From a checkpoint of a small class-conditioned image flow-matching model.
Model: 3.02M parameters, 64-pixel images, arch dit, norm layernorm_no_bias, activation quick_gelu, patch size [4, 4], layers 8, width 160.
Rows from block 5 of a small class-conditioned image flow-matching model, named by matrix and row number. Rows with one number belong to one neuron. Each number is 500 + 40 x the weight over its row's rms, rounded and kept within 0 to 999. All counts start at 0. Numbers have three digits each.
After each neuron's rows are labels from the 100 images, of 14976 (inputs lightly noised), where the neuron reaches its highest value: "peak on" is the class under the peak; "top examples" is what is common among them. Only what is clearly more common there than usual is listed. The data: Sentinel-2 satellite tiles (TerraMesh). In brackets: how many of the 100.
# fc1: MLP up (model.blocks.5.mlp.fc1.weight, 480x160), inputs 0-159
# fc2: MLP down (model.blocks.5.mlp.fc2.weight, 160x480, transposed), outputs 0-159

fc1.211:540531547493482493481599413541522478499510533510525513502429477449559470432521507479493469484444529486525526531507490524510492525509514484605410522508550507507508524462498518437478535462515453480518472491549481499546502461508480492476459513579476478544504498562545505551482509563491416492508492485587488466421515508508497522473428570481471464487517438497426455410509483515498495570635418485584493478510447526518403571501439506461527430485468500525511525505434498481491489530490475
fc2.211:532500493527576472509527550509539519497451499481528442458508550542492473487504487471543500457426464481458456506482529537518482537480468524437462425449460485477435517583487500579438578515564568484484490505514468482455503431469536479530517491470558460561504491471477496497500506464485420481460515556558441468513507505501525518464541613487490550479554551501478433406513482559455500548400376546538481520518500500530414527505510515513470422512531508483509543492408487517482514480512481
peak on: built area (35)
top examples: built area (77); crops (69); main land cover: crops (45)

fc1.75:476526485539454548501455497462505471507395511528475524507469500476489508498488565471475480462456526555452512506497505442497510507578486481590431464550496580575501455458456533580500575556478513522439551431516519514537477503540537441510506489488442514544501489485574490390455533435532491528482474435540468452498517431521483506522480437552536438527465512532564486541493508478476447509510476452514470529504539501461453531504575487515513505552491430511460481620472450482495518478470404
fc2.75:486450499558500564501462552534429493453487478499454491500495515489491488484527535469462480406504451537552507445444490463476626540521501410484508535500493496447414516557509479456468504445513493522603423511482507556478486543473474501538539541499540524482496507511547553538526480486604511472498512524440476551475519488480598446571506545553494522543489490471554523489456480536492542495511420472519469463497477497507474539499510518495548484507453489464484516594534541441524424455481382
peak on: water (30)
top examples: water (66)

fc1.326:521509530486525624492506551543502487461399525541528535468573556467492504503444507482521508502516544514496544576494533437496422417477491552522470513521487504497471484494534543625564510469487520547520486434496509556494436469467558459546477512441523515470592501515474576412523585435570515542438494462499484501481488480479485478539462506526489526531476456497445540521429515547524520419494475511512417500535546572522493543528517515502535528510497433492499505508534456443476475539481471
fc2.326:472469459570445458448542522466457468478408470535500534519468428532529431482474534540460522505535493416520471449452517451493522510499508534549528455520557445484461528489530498447452491441516523494476411495485447543526501432593442425570614581486469490478478582483406546441500522529466473484505491525454534506479538487520556502525453517568460434508515448461508483488488517528524468505520472572476425544505496557477484513427505548476529538443513476497526480507515507521503502543453517
peak on: water (36)
top examples: water (68); snow or ice (52); main land cover: water (31); flooded vegetation (29)

fc1.260:544490447549516448418491482558516535514520548485489493496497548466529492494472523487566458504498549602441473481563572416543513549550462464477471548481446475516398483479479413535508516484545562533474528500473551480522489500518591456479483480500504522544488534467592558519549509468512498503563526468465534546518508476468569447502513547422481489549523470504470489532477468519567520448533511503544527466546510507534537454559468542560522457567513473446545548505500445524497384492524442
fc2.260:500513501552486621573521536488444561524451517540539506490561503535496499523445543483541536451490568603505457495454570578500525435487482540526485473519497527399480478492488477512487489504496503498566530386465496466495504462480495464492475556462434532460629511536542525520495504441567442536538546499549503490498475559440417490617529463558494500473536464481476528480503495523554537454497470470492518496500497517535526498489532510509550470499553501552547459505511488496503428531518458
peak on: clouds (67)
top examples: clouds (69); main land cover: trees (43)

fc1.37:499524495504461494506528502506577481518542524482531466507461504417502537462500490504517431462470484454515566493466536473485556543501463509493522501480486511533487499428541528537563398420487434538464472436546492520455480526446591469378464405575512556500511484591502491456495387546531448492389515452499535453493497512579538483546531558540510494469482496519473438495524547492461519470556478460472516442408505508522468516458518521430485547520489494502503486518479509502492525464508491
fc2.37:507515509566434468473467475414525486507488436476522490480556558532491505529428537519452553477473452445486477493552561482433531493494475506436438476531522478506491571489510491476590484489493478515517470441548454538500543505512419448567502578414510466471391543554473554544480450504483444492429478436514493543458515460569471430493479541527474537429535502488470527489461555516542466485466432466428460590454518503489543486511560457482489515464524505544521552466510494511509465481452480
peak on: built area (28)
top examples: built area (74); crops (70); main land cover: crops (43)

fc1.78:546458494526520484496479534509538514436472477559536489421535493454493504490538548445578473496495471560568535484454519504414542469522518495454457438520438531538467496568532465468534566439479534583512533516581466544487509541494385475521461519521553517506455466456470538483492459504531432538453499445496530486477534465551540541586463504465416474462549553519487489457491475512533462542407527460528450497476424507487480431448480514471523525445506516493542418531513505465467512494429514
fc2.78:515509507504503493501580526495492478537525544465504547494536498423477496559446511560530560480477564492528532480499541484483470483496519484516536494491413510509540459593507458431456458614495580580484525487466513431470591516483445503498510502466597432531528489549475453486503444525516497433520409487497519511458477506462493557504526553492498461469549443433529509493496531535505509478449567524446497519504450473480491548504520590474510482473556487548454638460531514479474486473558502
peak on: built area (49)
top examples: built area (80); crops (72); main land cover: crops (46)

fc1.446:539483479525502559649500561486520451487476473575535498509514455523472485523527510489490459530507538418459474493510551517501516521503509474478503506527528537566444495486571477537486510464504496469539519433499486515510489502526506443444485425510538500503547507453494435473360485475502474522553484527514544536495514547491593519500480490420478455509460505522474469529502490543378464504476515615484490554518505463452467464490552499485483464499541509661514519530481523521456523529502551
fc2.446:428508511488497517631513527488430540572511526568512472498497478476501505484471533438599551447490508476454510526480502565514528509530541504522512437513495520483474514556445496521501495509466489509449483516468482468478538504441548497462475524509522538525510510544512472437537521509490508500565485493461509511501466481471440518562495500517438554485486516495505493504493503462670541525505475556461464528495507527648543491492468501454488522452519541657503481542486439518515415536495475
peak on: snow or ice (34)
top examples: snow or ice (52); main land cover: snow or ice (34)

fc1.289:471561468512503488493396447490513467498522572469521528542516541437531466515556452561485542479444552486468456494555524441521540500487459478525455543479408446460484440425497433517479510537510484499504486504479533494462476480541539470500515505608504526513516458496552504494479476475431575543502546417520421494506530425467463536513552453485515473449513454526498542524501503491543494496541479515551570410533540508462530467510482486517466528602526523480475559533555444472540454443405466
fc2.289:530537571504480535472566494456438501562526500448531471500498500473431515508524397485513493441491422473472518463492563548493411487503457473475480483551550591556522453523490465480487512533466578555537475455480530486463489496479460486494483457436457502502516457496558477521467472476503481538546557489460491446541518459449505562543529432520545545528471526415517513457528500467529538492504578443556523535534445509510506416483521537553548482634559513528448513526513585489486483500545498
peak on: snow or ice (88)
top examples: snow or ice (97); main land cover: snow or ice (81); flooded vegetation (27)

fc1.246:504440494516470503487506557503465497515442458520438519484486468508470472553552539550542502533488543504514497512491489567515504518470474526561415487504533554490502535542510514452544564432532520464533508573447535551475496480532553496466449559513543536528483422526601496501492541550440484483524432429488471493493567489513538570508431467478543555538532517518494430521449409473481549493547565424443524491389480489503538447519439420464492474526464534471493488466414538563488511534513499
fc2.246:529549410552547550485410501462448497529470490507470505496506578458529460480556532476499483458490465516471529521509488533535476438526472474512486479538488469468487494543441515563548581499520566512464613531410542508578564478404452527511440431531479486509542495515555508463512530521489483563553513528462487509443571512552429429518550521482506487432476444441503439481521422482522543496493502425499538476454463483469550510516493542521583444463512508531518504447482479486553489518520501
peak on: crops (44)
top examples: main land cover: crops (46)

fc1.383:516511466531511438505485499468460561522492537499455456456601501553454518521472448455474570424484586483459534452546488516383496551453503529515495590463487467505500541527509503494528451518454486468502524566467493474582589520522528534521529502448511487494576519478482525546498528437494427513510552468456380573494511489502439433472477483491580570565470485501487458567466532490523485543536517484494521490537524549505503418480571478496458454553455501481491437498470490514517483523482504
fc2.383:495496488421543535509461584511482447522566490441483528502493533579578559440450529440508457466457378452470491456496508539515483569522480479532570461483439555409421510489505516432560489436456475504499562522537446499524485533570486550476495454554544553495554466497449489566503470474543563523496502502467466556541461447530516478449498522490486450491526511449468523543485556421475532536461528493505547540577444555503509520495544477507546444492528526490493492453492463532483506521513482
peak on: rangeland (46)
top examples: main land cover: rangeland (44)

fc1.9:480523472546517532543472500539420526457527480484512506589465497519451493562450527509436557508527449499541482509515464517428515481474446532514505512614507528537493461421480480521492551515424577514501523501473451401475571480549515425541402503532501526502533544589447465436510486451504549477503464516451528536493491463527451536501492566515562426530465479516449415551537509456464472526522430467533481519541527550491419485481534504527444488546475523525513472537482467491468488522433484
fc2.9:514513475469463490495461528430499561554494491547489513522478508497545494477461554396461491492506525466508454548492540492535513563454581481543540538538529527449560504532526503458527427496516551556522497506454545512512417513417543448542467494531559491492542494453511490446493537494581477494540501506520438459502484496470586558603441464514506470389479522444467533499528502463498511586551559501571516538478467416463446538477461464507553578480462478502507507523518505480512538497423543
peak on: water (31)
top examples: flooded vegetation (29)

fc1.0:510467503531493463497512440571521542437488497513428469456476499534527505493534507522528551442476476479525479514482465546439578547458544441481563431465478506556497498489470492554483487490487451493512588485517568449545542506425573455481542467522442517514418493562471457527466507551472388522552431521477479527499539511556516580509439478486533435511431523492530535551442487437488417524521548479564509554521570507463527569482517508510523558445469548538506460499512541547477500459505509
fc2.0:465603528472544436484516451450520468479470488517510523435578540525522566536537558534451480547477498489477487443460490504514433490436547458473451452448440546538507474483494461547456495534491414500467537498513518561531548460402570478477539555455450535438474483476526560466487519512445530540517520537507515444509482502523514567512468559485490559474470485527468475470490526631511582505518436537495444527452499472533463441492489518500480427506485525516581546505548479489444459535495485
peak on: crops (67)
top examples: crops (74); main land cover: crops (66)

fc1.405:516412419502551533483499513468483485451475555488562477553530525529460531493428499530529468515493511475576431497467464490547517537544502542413483522523546524520486499523525515480424491530491482450479471553466515436497537508518477521552541549507480466464487558536466507571480401460515443508523556460465499572436517496532518409512516536475450518552517502523435545496461464565448446506528489511415450563467484547563514456445607488478524573462410511568513482485510475512522488512498482
fc2.405:465498573500493465545430439418550491468427512465513455450483404447511467501494529536376512544523506486446530513486456580479501469509561564448452541528500422518478512511483481524522502517555489529526528534461494511533506553530475535512529452496478429488461516478463476556500432550507501489462495499467507497525552541475487459474434499532525536415418455470455560557495511539514496511422389578448515515517559508475446538455450508503516562504470492529484502464465522465533477431473495
peak on: clouds (31)
top examples: clouds (37)

fc1.70:466496468493525435530532421542496538458504455456466579480514505541515492571423501550434572495472542480577509536493450547488510517529498522502473463517481511489478502458553491503518488480539529510498583504463551486508531537555549411474487481503464585498461493555412463446488557554431417445511477524447498511497493504497494545497498494512596410526463487366551490542502504465466494516567464454514551479533539535456511492462465527559439463459519551516503430535524485495459520485468477
fc2.70:467476408476593475498485462473518458494452534494521511489530494547449452449410494466504489466541495529610540506473527539526406539468558517479595502502467411552487505464544481511446522486498459533474394504542466494486449449500504418446467530493596538467496546463465563434499509472483554538510548502536538489516503519519525479562526487484517476481502499504476577473529520486497492636512459488501513504484468545505518511549524534541497551463507533465541523420468537528497564471458507
peak on: crops (49)
top examples: crops (81); built area (75); main land cover: crops (56)

fc1.2:474444495513535539492449425478483511447563549473435504513462496516488576557455461524496535538442507473424537558436536492462515576627555421534509455535540529436510501525506480456563528516506528538483381496507581502509464501493545552560566517496466498485572489520473471492494551504554486477448559501467450483511471476533465445461471519482510454478511489525599433486519495539475523547543479488520516504436486474470502497579510505487544549514508472496507522509516480512513477373521486
fc2.2:519472515498380444495564498482550482495603488422501490548486516531501528502428461490410497491515514477522504535557463450460532541485580492485525485526542498577497562468474538586497440442485394455515607514515525517490488512572497520584506478509539530591548548464516530462512448465570523478517462487444510523492485510494518469483440440500488557548522538512513422489458483480578512512449444489513494497470545469497454496470449534470475474536552554526486499466498542524446517478474497
peak on: crops (47)
top examples: crops (79); main land cover: crops (66)

fc1.107:483527496496570423497484458470542554582498524492456468568471494501566495610521492490480441552493546534476531497512531506522535542520482477475433436514571511490524437529510492475548526508527459479518480462502571451511477528560474487534473475586416503507492448478574404514483510560532463527599450566559542436518548542499460517500483515466505474460504532475508555501501524520518544548442540514464461431528385478439492546508508489577485506424477484494517435480523472466524506510516522
fc2.107:502490522536555560479509539530515498583446496487506537465465488451501494498526450457521444420504546582491502517539467505511485508528435506477468486510457500558512495503472492502494497609549676512470477480452471570456537512431484505491465374451538564515513466499492505496498478592519476464517511471496526494505533461547511544498479537537452466527476551512497517507510551468464458514519473548406475541553542541479533508455473483482449511556458528504506450478520568549390491516459520
peak on: crops (40)
top examples: main land cover: crops (43)

fc1.159:542501596604529468492502550500506497513559443495519496492550507513404451485486488511541483492537474543461518498521451478486482410511550533522469492513518459560480511447539457457540457521449538508498535472462575468524442557366475491521533484586530563503489432515449504501478490490452480528534515533473425465535510540540528568538470489442462481514550494517442459466527486488505448520565490461549522487537512480451544436453508534553449373434502523491544522515487488549455506521513503
fc2.159:498478584513528497529539507464492460502531474511500534467390509550531518494522513525559511552547497480386527536490499491451451504531471473500552499518496449492543484580557479512475509463550532524491477460429434494529570504451449520510531494583487461506453546442539500497513518514493431539469438481514553553542454494446503573533563541482505490508532476507535551599478525523505495567590401478461504489422513486495496553564582510557506605490489492537489436467518476503491500490544485
peak on: built area (67)
top examples: built area (87); crops (86); main land cover: crops (52); main land cover: built area (26)

fc1.45:522525510599574505499504461510477527489523526487499534487444450460496530501446433578498483533546442495506449405517557495512491461562531543517478498510452433495513503473509487538455536470544479512460549483515552462514503486417493500443426529455376496598558555575519538433475408512495527484497478484498457493483499510555492444462480518479486566474514481481462514566506470494478581535479515562509476575542543570492466497491553534539487507498487443497531612504519521500455530534455488
fc2.45:527499522524494521528507528488415545521490528528415466534453540486463473454439505526540527472503546526453474451445503528525473460436410487557529461557588524498489500494443498465460563529526537488520568478477506462454492517614434515521512478557577424567545562578513514485499481493544469433502455478499425508465545512482547495523541452540510527439514502537470513546500467509523498541511504446538471478561511546468512508555485549447481508554551494495485587459508459445562417441491499
peak on: water (45)
top examples: water (70); main land cover: water (30); flooded vegetation (28)

fc1.430:560540541542429523499525486458438482455522507469482464568521466548516458502480506473527521526498443518513479505500541475582563528485486524457550502533421552536476592560497512510550480521487448415510544474557432488471534465462523483445470435485486522482596519456481531490429515507543511539479567541517474618471439530509493495523536516465499560501478534482475498462503509517533500499598475568544482471546544442461527473461416541517455536461523556505446503486498560552407473534468485
fc2.430:505514533463489515503491552501531491512523512491430545562501406587543520460549493510490525513566498490498516448534482527482489469568478497422499499465443566498501381429484536466457513519508485469501505479426480515457569534446548498447463491497466527502489406566475442515507493566484523512548489522400527452462613494533477494533484497491500499468516515550495517517525414534519479441567524495435505445451539545521444553574492557483512393470532515467491446488453491489530494479463492
peak on: water (28)
top examples: water (68); flooded vegetation (29)

fc1.466:509481519498493432495476492407499547446465525487473487466502488558420490487490461516477536480483520477536530527555455500458530499439491497510502552479534506486483511553468522524453546476515436499504513588474514449541537422558512479552499524476517493442503526555473507516483531450499495470508487452530400595517449532552454489460483465478532514584517548469512403516403496533469489531371497486448502508508531535542569516440571577457489525480458520531490427483439507558514455456572534
fc2.466:498534488500510525501520459481558521481461562545453490593503458463501490486530508491513511494522485498470534510476461512443462463515467511468508419493452460484464545460523557387531522442574520459479554498523531450497556483470575473522488421474493420444530495461444484446487543515425461545509569537571536447501464527528510428492508514501508467414456548567546429563522517516512557508556462520505526527521522451451565533520480452485484419447429534475485418508481495433531542520463488
peak on: rangeland (56)
top examples: main land cover: rangeland (55)

fc1.145:502489502527514557521464482500538560505522517489468529553511479421571488563489546508495517458481496445524447513557522444531602459524455491545543453499499478513508482457510537479500567438548497513410469419544530482519449541453533489506530503469500494469488445492533436501486571478494503489479470537562486533488539492402585481513544471491557510499517508497524574434485531549470548473465584498574493505425519435507556545485457497491500566393502461508519489521465464538431486562404509
fc2.145:552488542459409474517508550534428567435537434509519481456556518489489490528508484451514510473478523479552522620544479508485487537459479504456551506561491413457486502579572502521464509472524559470522467463517554527465463530438461493539499499506486474516475554461508518464486514509477479474507478439501452487478539513517472552512448514521504470520488436512491552447505557380515511462575585478558518494408560493543441486484472481504491575524474449471467526484450471439474466583571509
peak on: snow or ice (48)
top examples: snow or ice (75); main land cover: snow or ice (44)

fc1.4:494544529569491506493491570442412501521457552516494500470507593549551494521482542548529486484498508517492539470405489516515470481530515544455532477467527538554491527533535505531469544529509542460499547418456461582567509527443507482478476505518517475423466535548505501482466453525459470462502504488575437525487469486473548554558476480492451480538498436581500632491384491511500481440471468542498527503489523566498436543402479479426560488466510494518560477517531472538445501491495510
fc2.4:496444489513494538503588522604562453523467455513469480492556637513478516481529503503491569464462584496475478558432453470560499510515501499435523497492540540456523480531573513522525469486465571498486526464533548460580506559462474535486482465503520494532463488502550588483508619500469499497488510430484539500443523491532485514511523504474512507539499475526526452482356476495515524568496519511473494414519408502522569498554505550475444495477486510514480479504476499507464491468431478
peak on: built area (36)
top examples: built area (64)

fc1.140:523487490509474469448536499479486390488557513445506445405525484551509500478551504484555476489486498503532495500517542452561490555518528537561461558469474515549449570528513516498554497520512467500368514506436459515582453535497528458425507449462499466522553493497536586550571468522584472519454529479556458496498488539455516531505453509457524541488463558524509470489525460480579497444510487446502596530515519527582587511488540461504423455535510530444452516496520522489483494475533519
fc2.140:533431498464526474539463506463516574551567586445569507452510504523484475519485465522490543505515482634551493503474431489522461408454573572506517512489518511424492504482512450458454517501528509480462551453505518452479535482514488507493515591457427494503468473537493526569505496499506505524517519485567491539531492574486509561505505502549496516481451524534421539553532504465511558480490525416513605475484484480476484464483457495536579482559475475505536544498476445611438479520489552
peak on: snow or ice (57)
top examples: snow or ice (60); main land cover: snow or ice (56)

fc1.22:558459495555577513505535519534513455528515444478470445587474563502514487489519529492515490460474510517517537442450479509524521469541511530438540485538478415538476444468538476489474388529496563457511482470488562455560533613440487491482482557526512474612544423509449481501469569515477437497475542543537495498457523524506546456563509474485440479465511499437493529562601585467493456494526443485545493545470468476485457457508548488544503538447497463514544502534516524536437495506462512
fc2.22:529456506462513472520437494483487513491486524478459546600544566500516528527556458499496497479517523478511494555476555530529428539505533511461522483488531476577530541470482521462517584437443550413451488451502506492504502456529499505521558498500469506364477533462482499513501458481502506466478496520480492450442468502588506451504560551472447431497502518414546498450576404528528476495500493543513506562493568524532560560499552482521414476486460556512520471461457534415426512454455496
peak on: built area (67)
top examples: built area (92); crops (81); main land cover: crops (53); main land cover: built area (27)

fc1.225:491467510517519516485498486479485547483475497522502502450565521483460515462439501447525434464503522491466567423549523553512432468490454507496489576485487475516516485449504431464433493503521532580710490521433519584582494542517449508532519508508527513535516545515491560464544463424505509513475503502444508488489533504437500491502532455496487523567509475538399444515560518515473471475440497514459469462488517483516487521474503520474498552519533493500566540499432424455512473561475560
fc2.225:478481556562448507500435518497521570428526553494476543433488497497499498550467488436534522494515500529556489468451526476460470420490477536489527494535498534564544477495504449483517538551508563494314528538487489505440512493517559501509543557495467476468448469493496554492500509496585471501510576484463505550463539546420471510552504590567503563489520503521421495548446504521504555540548520491480517494489421537468529519486510449504522473544531509496581477491482556501490574512426507
peak on: rangeland (63)
top examples: main land cover: rangeland (52)

fc1.80:490489472488491474463579458492442417491473602516542529431468546489534583490503490491563465529447508486516512468503486479527431498547462518528441450511551517523455497505556451523511490436534604505479489551497486467541483510452487502455501486542503513523525506515583637538463499513454431528433560576468467466491460524446466523492457554484483478477556567405568456498513536494527497552508522496513483520485464551465591444459511495490549530474495475450530525466496429507502474526443494
fc2.80:518509530476501552503420560553522414458431456507543500463464485481513489513509518524489567511509480493528542463476513519501486496471493564489566499465491505441552493528460475489427512478461340519546565517473457420463472479584542479557458566472498546457515555526468506512495525479470550484441504414508411494458483502487533520454480536488495530504503527529492505515485548516474504565538439508471449488483490466481578497435451581473450578504443591513563498450507532463520477464524503
peak on: clouds (58)
top examples: clouds (60)

fc1.99:493460552517507474522500514509454443511466432527411495474540510468539400536508475456515553528489438517511535490459511472523524382560490582510524486494436466518487478455511500554474490523533561466523518525456552496513483492431520536560476617482516545564495500518522510407529488544529474470390461529477424501498479503485482513499486524487523580516527489460518556503487439468497523491535485404521483534515408525519470544498504484456539517499449530483431479473525488469490401451584511
fc2.99:505534477401541468526506506506440511503520490533552517468514508523529462491465548565507480509533520505503478497491445504439561583491475410461520542408515480466494498532559481463495494474519517523513492488549535513500503509573502346509611525510435545475505496443502466435488488577410523425562543515491454484499523505419512439589474523519505461522483496521467502519498503477502514452499521564493530486520481471551477491493503516498515501553494437512539495636510550496417530509466543
peak on: water (39)
top examples: water (71); main land cover: water (38)

fc1.478:458464524531481530474478542484463451465448535479405513514533476555496483440570572485503507523529499545512505526520470512508503538533503456549442515478572531431471454491610472490577453425504480426463517446528475544460529473547552447481551478486569529479410458486521468478492512561536455447509517487435599498469501479439466519513494542484508463498461485418586501492500440461512443523511505452516483494535503486505513505445451468489555489470478514519543448602499503391515518536492475
fc2.478:507513501524465491524588456538547525548547517514538513525475520542441497473517463470503517494496506525534503462568522453531505563508467487532568532530597490575566522516627523430387556555519512462520484470486559472432521501594464496505534503508579412542467536481452462492511447486513521502490451581539392482459505515517523470516537455515526528506539489511500518512514518466493519481524453514515491446499494536526499460562483480491462522462556475516551642480535522541526501491496481
peak on: trees (43)
top examples: snow or ice (60); main land cover: snow or ice (34)

fc1.332:502514469502552427499529479467459495514504518510508509440508455508454496499472534468527458460496553527422529509565510537442478480538591499489521516493569585532465509533511452523532514560556545511531501525502430569510568473570480416491480440485486550485461564540497486460482495536471473548563469470447447519464530471487479556513459481483548412567475533524454512467559453509515480473488501499525541424560573498554499462545495392479480402488486496544515474565556502520455524451420514
fc2.332:468525524501501453523542471504492519546491419482505521497453477492469525463516505524471552488504478490477507569539490442463508545537511545480448475486533512437515489533489522519494475470439558562436443470474572391486480566530495495516446516489508474512537453448498469472511518507510488581473563492511587446475471464468577508509454522469586525523580406538547431476563576467520479548509510537473471449475423541536489490461531444410596543560466492495465476527472435451530521457473510
peak on: snow or ice (50)
top examples: snow or ice (52); main land cover: snow or ice (51)

fc1.203:484514589569527525517490560474440504514533511484427475522504601496530489468476480563496459489507533528527469438441490536500528499579520554495513526481578505527473476498537560540455576471481514479473537445482482579512498488504477474482491503559536511450473582591470523527473460529457503475468476489506407570529429486495497498543447463477489503545520434581514621458448508521513491480532499502480592440451490576493496504489516543476567489509502507528523451545514545521422504435450482
fc2.203:481502527494538488524515573553511476580479505471482567495558612467469497487572463493524571456453535515525453531464484525443486528513530478512514522484562550476536478603518458547541452532501500500494495436495523421514575548466508521383453464566541489548498437495460558535496535498489483462554498502557514442465548484508509511516444581456505503576529507513528451522444465511495530589545504534472485390549467455512547517490456519504518464530441535537467508513497496536482480484428484
peak on: trees (41)
top examples: built area (85); crops (78); main land cover: crops (45)

fc1.170:529524596574459480525476496476500538509540468461504444493408556526587497494456462561434559435547487540472535494493532470427545467488497521478575525500494519562485451456565508470481477530463457458562518457469495531521488520439484510462471465465505539422463513570512502397470495528510504549485458466495450536476471505526436513515510552457493444448488580525504485524463458532531468452471523548530489504519583480534436477469418545474498541530604507536451446521474546513460494491542469
fc2.170:512495550462555491510531494454569406526474445498489475447523518460434520491551472491523458527512551511411550455466400495572514494444523455506406530527559460476503590461502504438549496446562491498501501484507574445561447501486440519416514524441466455476509525469520476419505557513497489493504499523430559476459533500492503509519472439469502508469470544500510534441451590473530503527447474479472532510451425534517519576551487566495525426507590494496495532488504481503518487543505493
peak on: water (28)
top examples: water (77); flooded vegetation (34)

fc1.259:540496511601570495487491475448511483540480494521510467465520581485508473533440566504497514406475555561485522557512446458505476492562487521487491494490541492498485563522500478526529579536473532527509507433494548495491489474414519492507527436506516549485477438459454440509485502518400477537556518565587539498503589528440458449495395482486530468484534575475447441510442454536538546563547471517483483530490578454479532442508485570514536474486502531493510558520530449552432506504514510
fc2.259:495476583502542520506538486491490447533479493476515521463470584519528517490486469526538482502543518495401511450548446547426509485566528540509558563491551485558511462506465444547485450422564530575481528468478471498408536487458432496509531477561484509466483504472529493488517501478512501502482521521397520519520392486584494463530454529495513430463478552494503630494488537473522531517562514500551475534465474562509558575532518587505515488496495437489516413491473474503437475506502480
peak on: built area (28)
top examples: snow or ice (64)

fc1.407:511524534498534525488477544527495517513380588512473454488552466511534485563457493511483503528563458524509478680486465478531570531514446464538441460508503521500500471495538496474439487526447464499510476496444562545560485492462499496535505506559454517453561463469551501472469490553468513452502511384501514524464496507581475480475527460506448516442502495483582499496516519461478495477492400499375449521551516493455434546535509508513450505495542482499501500472502512491477432456470482
fc2.407:555518526482478540500555500535512507548411492504543489546510486533533497474496470519437497502520516506473514573484537506431466470444488553545452582489452504544466432481538552536472503552504512447515532441434538453513457432469530528428449489444534426451609477470492503489497514496465524538422449508505478515542460451503528596489468409476450484522443432448525470493498549419499498522501493507484480492551491562501502476571527516442487495604494554484438509484442520517462559509469549
peak on: trees (41)
top examples: flooded vegetation (26)

fc1.163:502498482490452460511433492517497533443558590436504541487472516553483520564500379523541534392473531468431513489487431483482601552482513572449496558456503534459480456514513550475465493500522556468474463540498473476545471528544427474555513483475565498456566514547481470525494486497486483430439503467514435498465504503560520488462510536476492513532463497553515511509555466466463496519522429473454528453470559521521537562479587489456420522486523571516539517476548547519449474456470541
fc2.163:525479518483511378493498533481490490440465499518578527535491439504505541454474478485445481502487572480491474502562408479526518578450450558529496517513541477622487496499506530548476496533559406500507514469484442471492516498558564457498490499505543547491474543522477536462494429484484501550509495540525494584539506478568465470535421446540452500504475477516545453527456509403510549513476492587484424523473548511503505516536504447452580494428546506513598511467484498517453523463505478
peak on: rangeland (60)
top examples: main land cover: rangeland (60)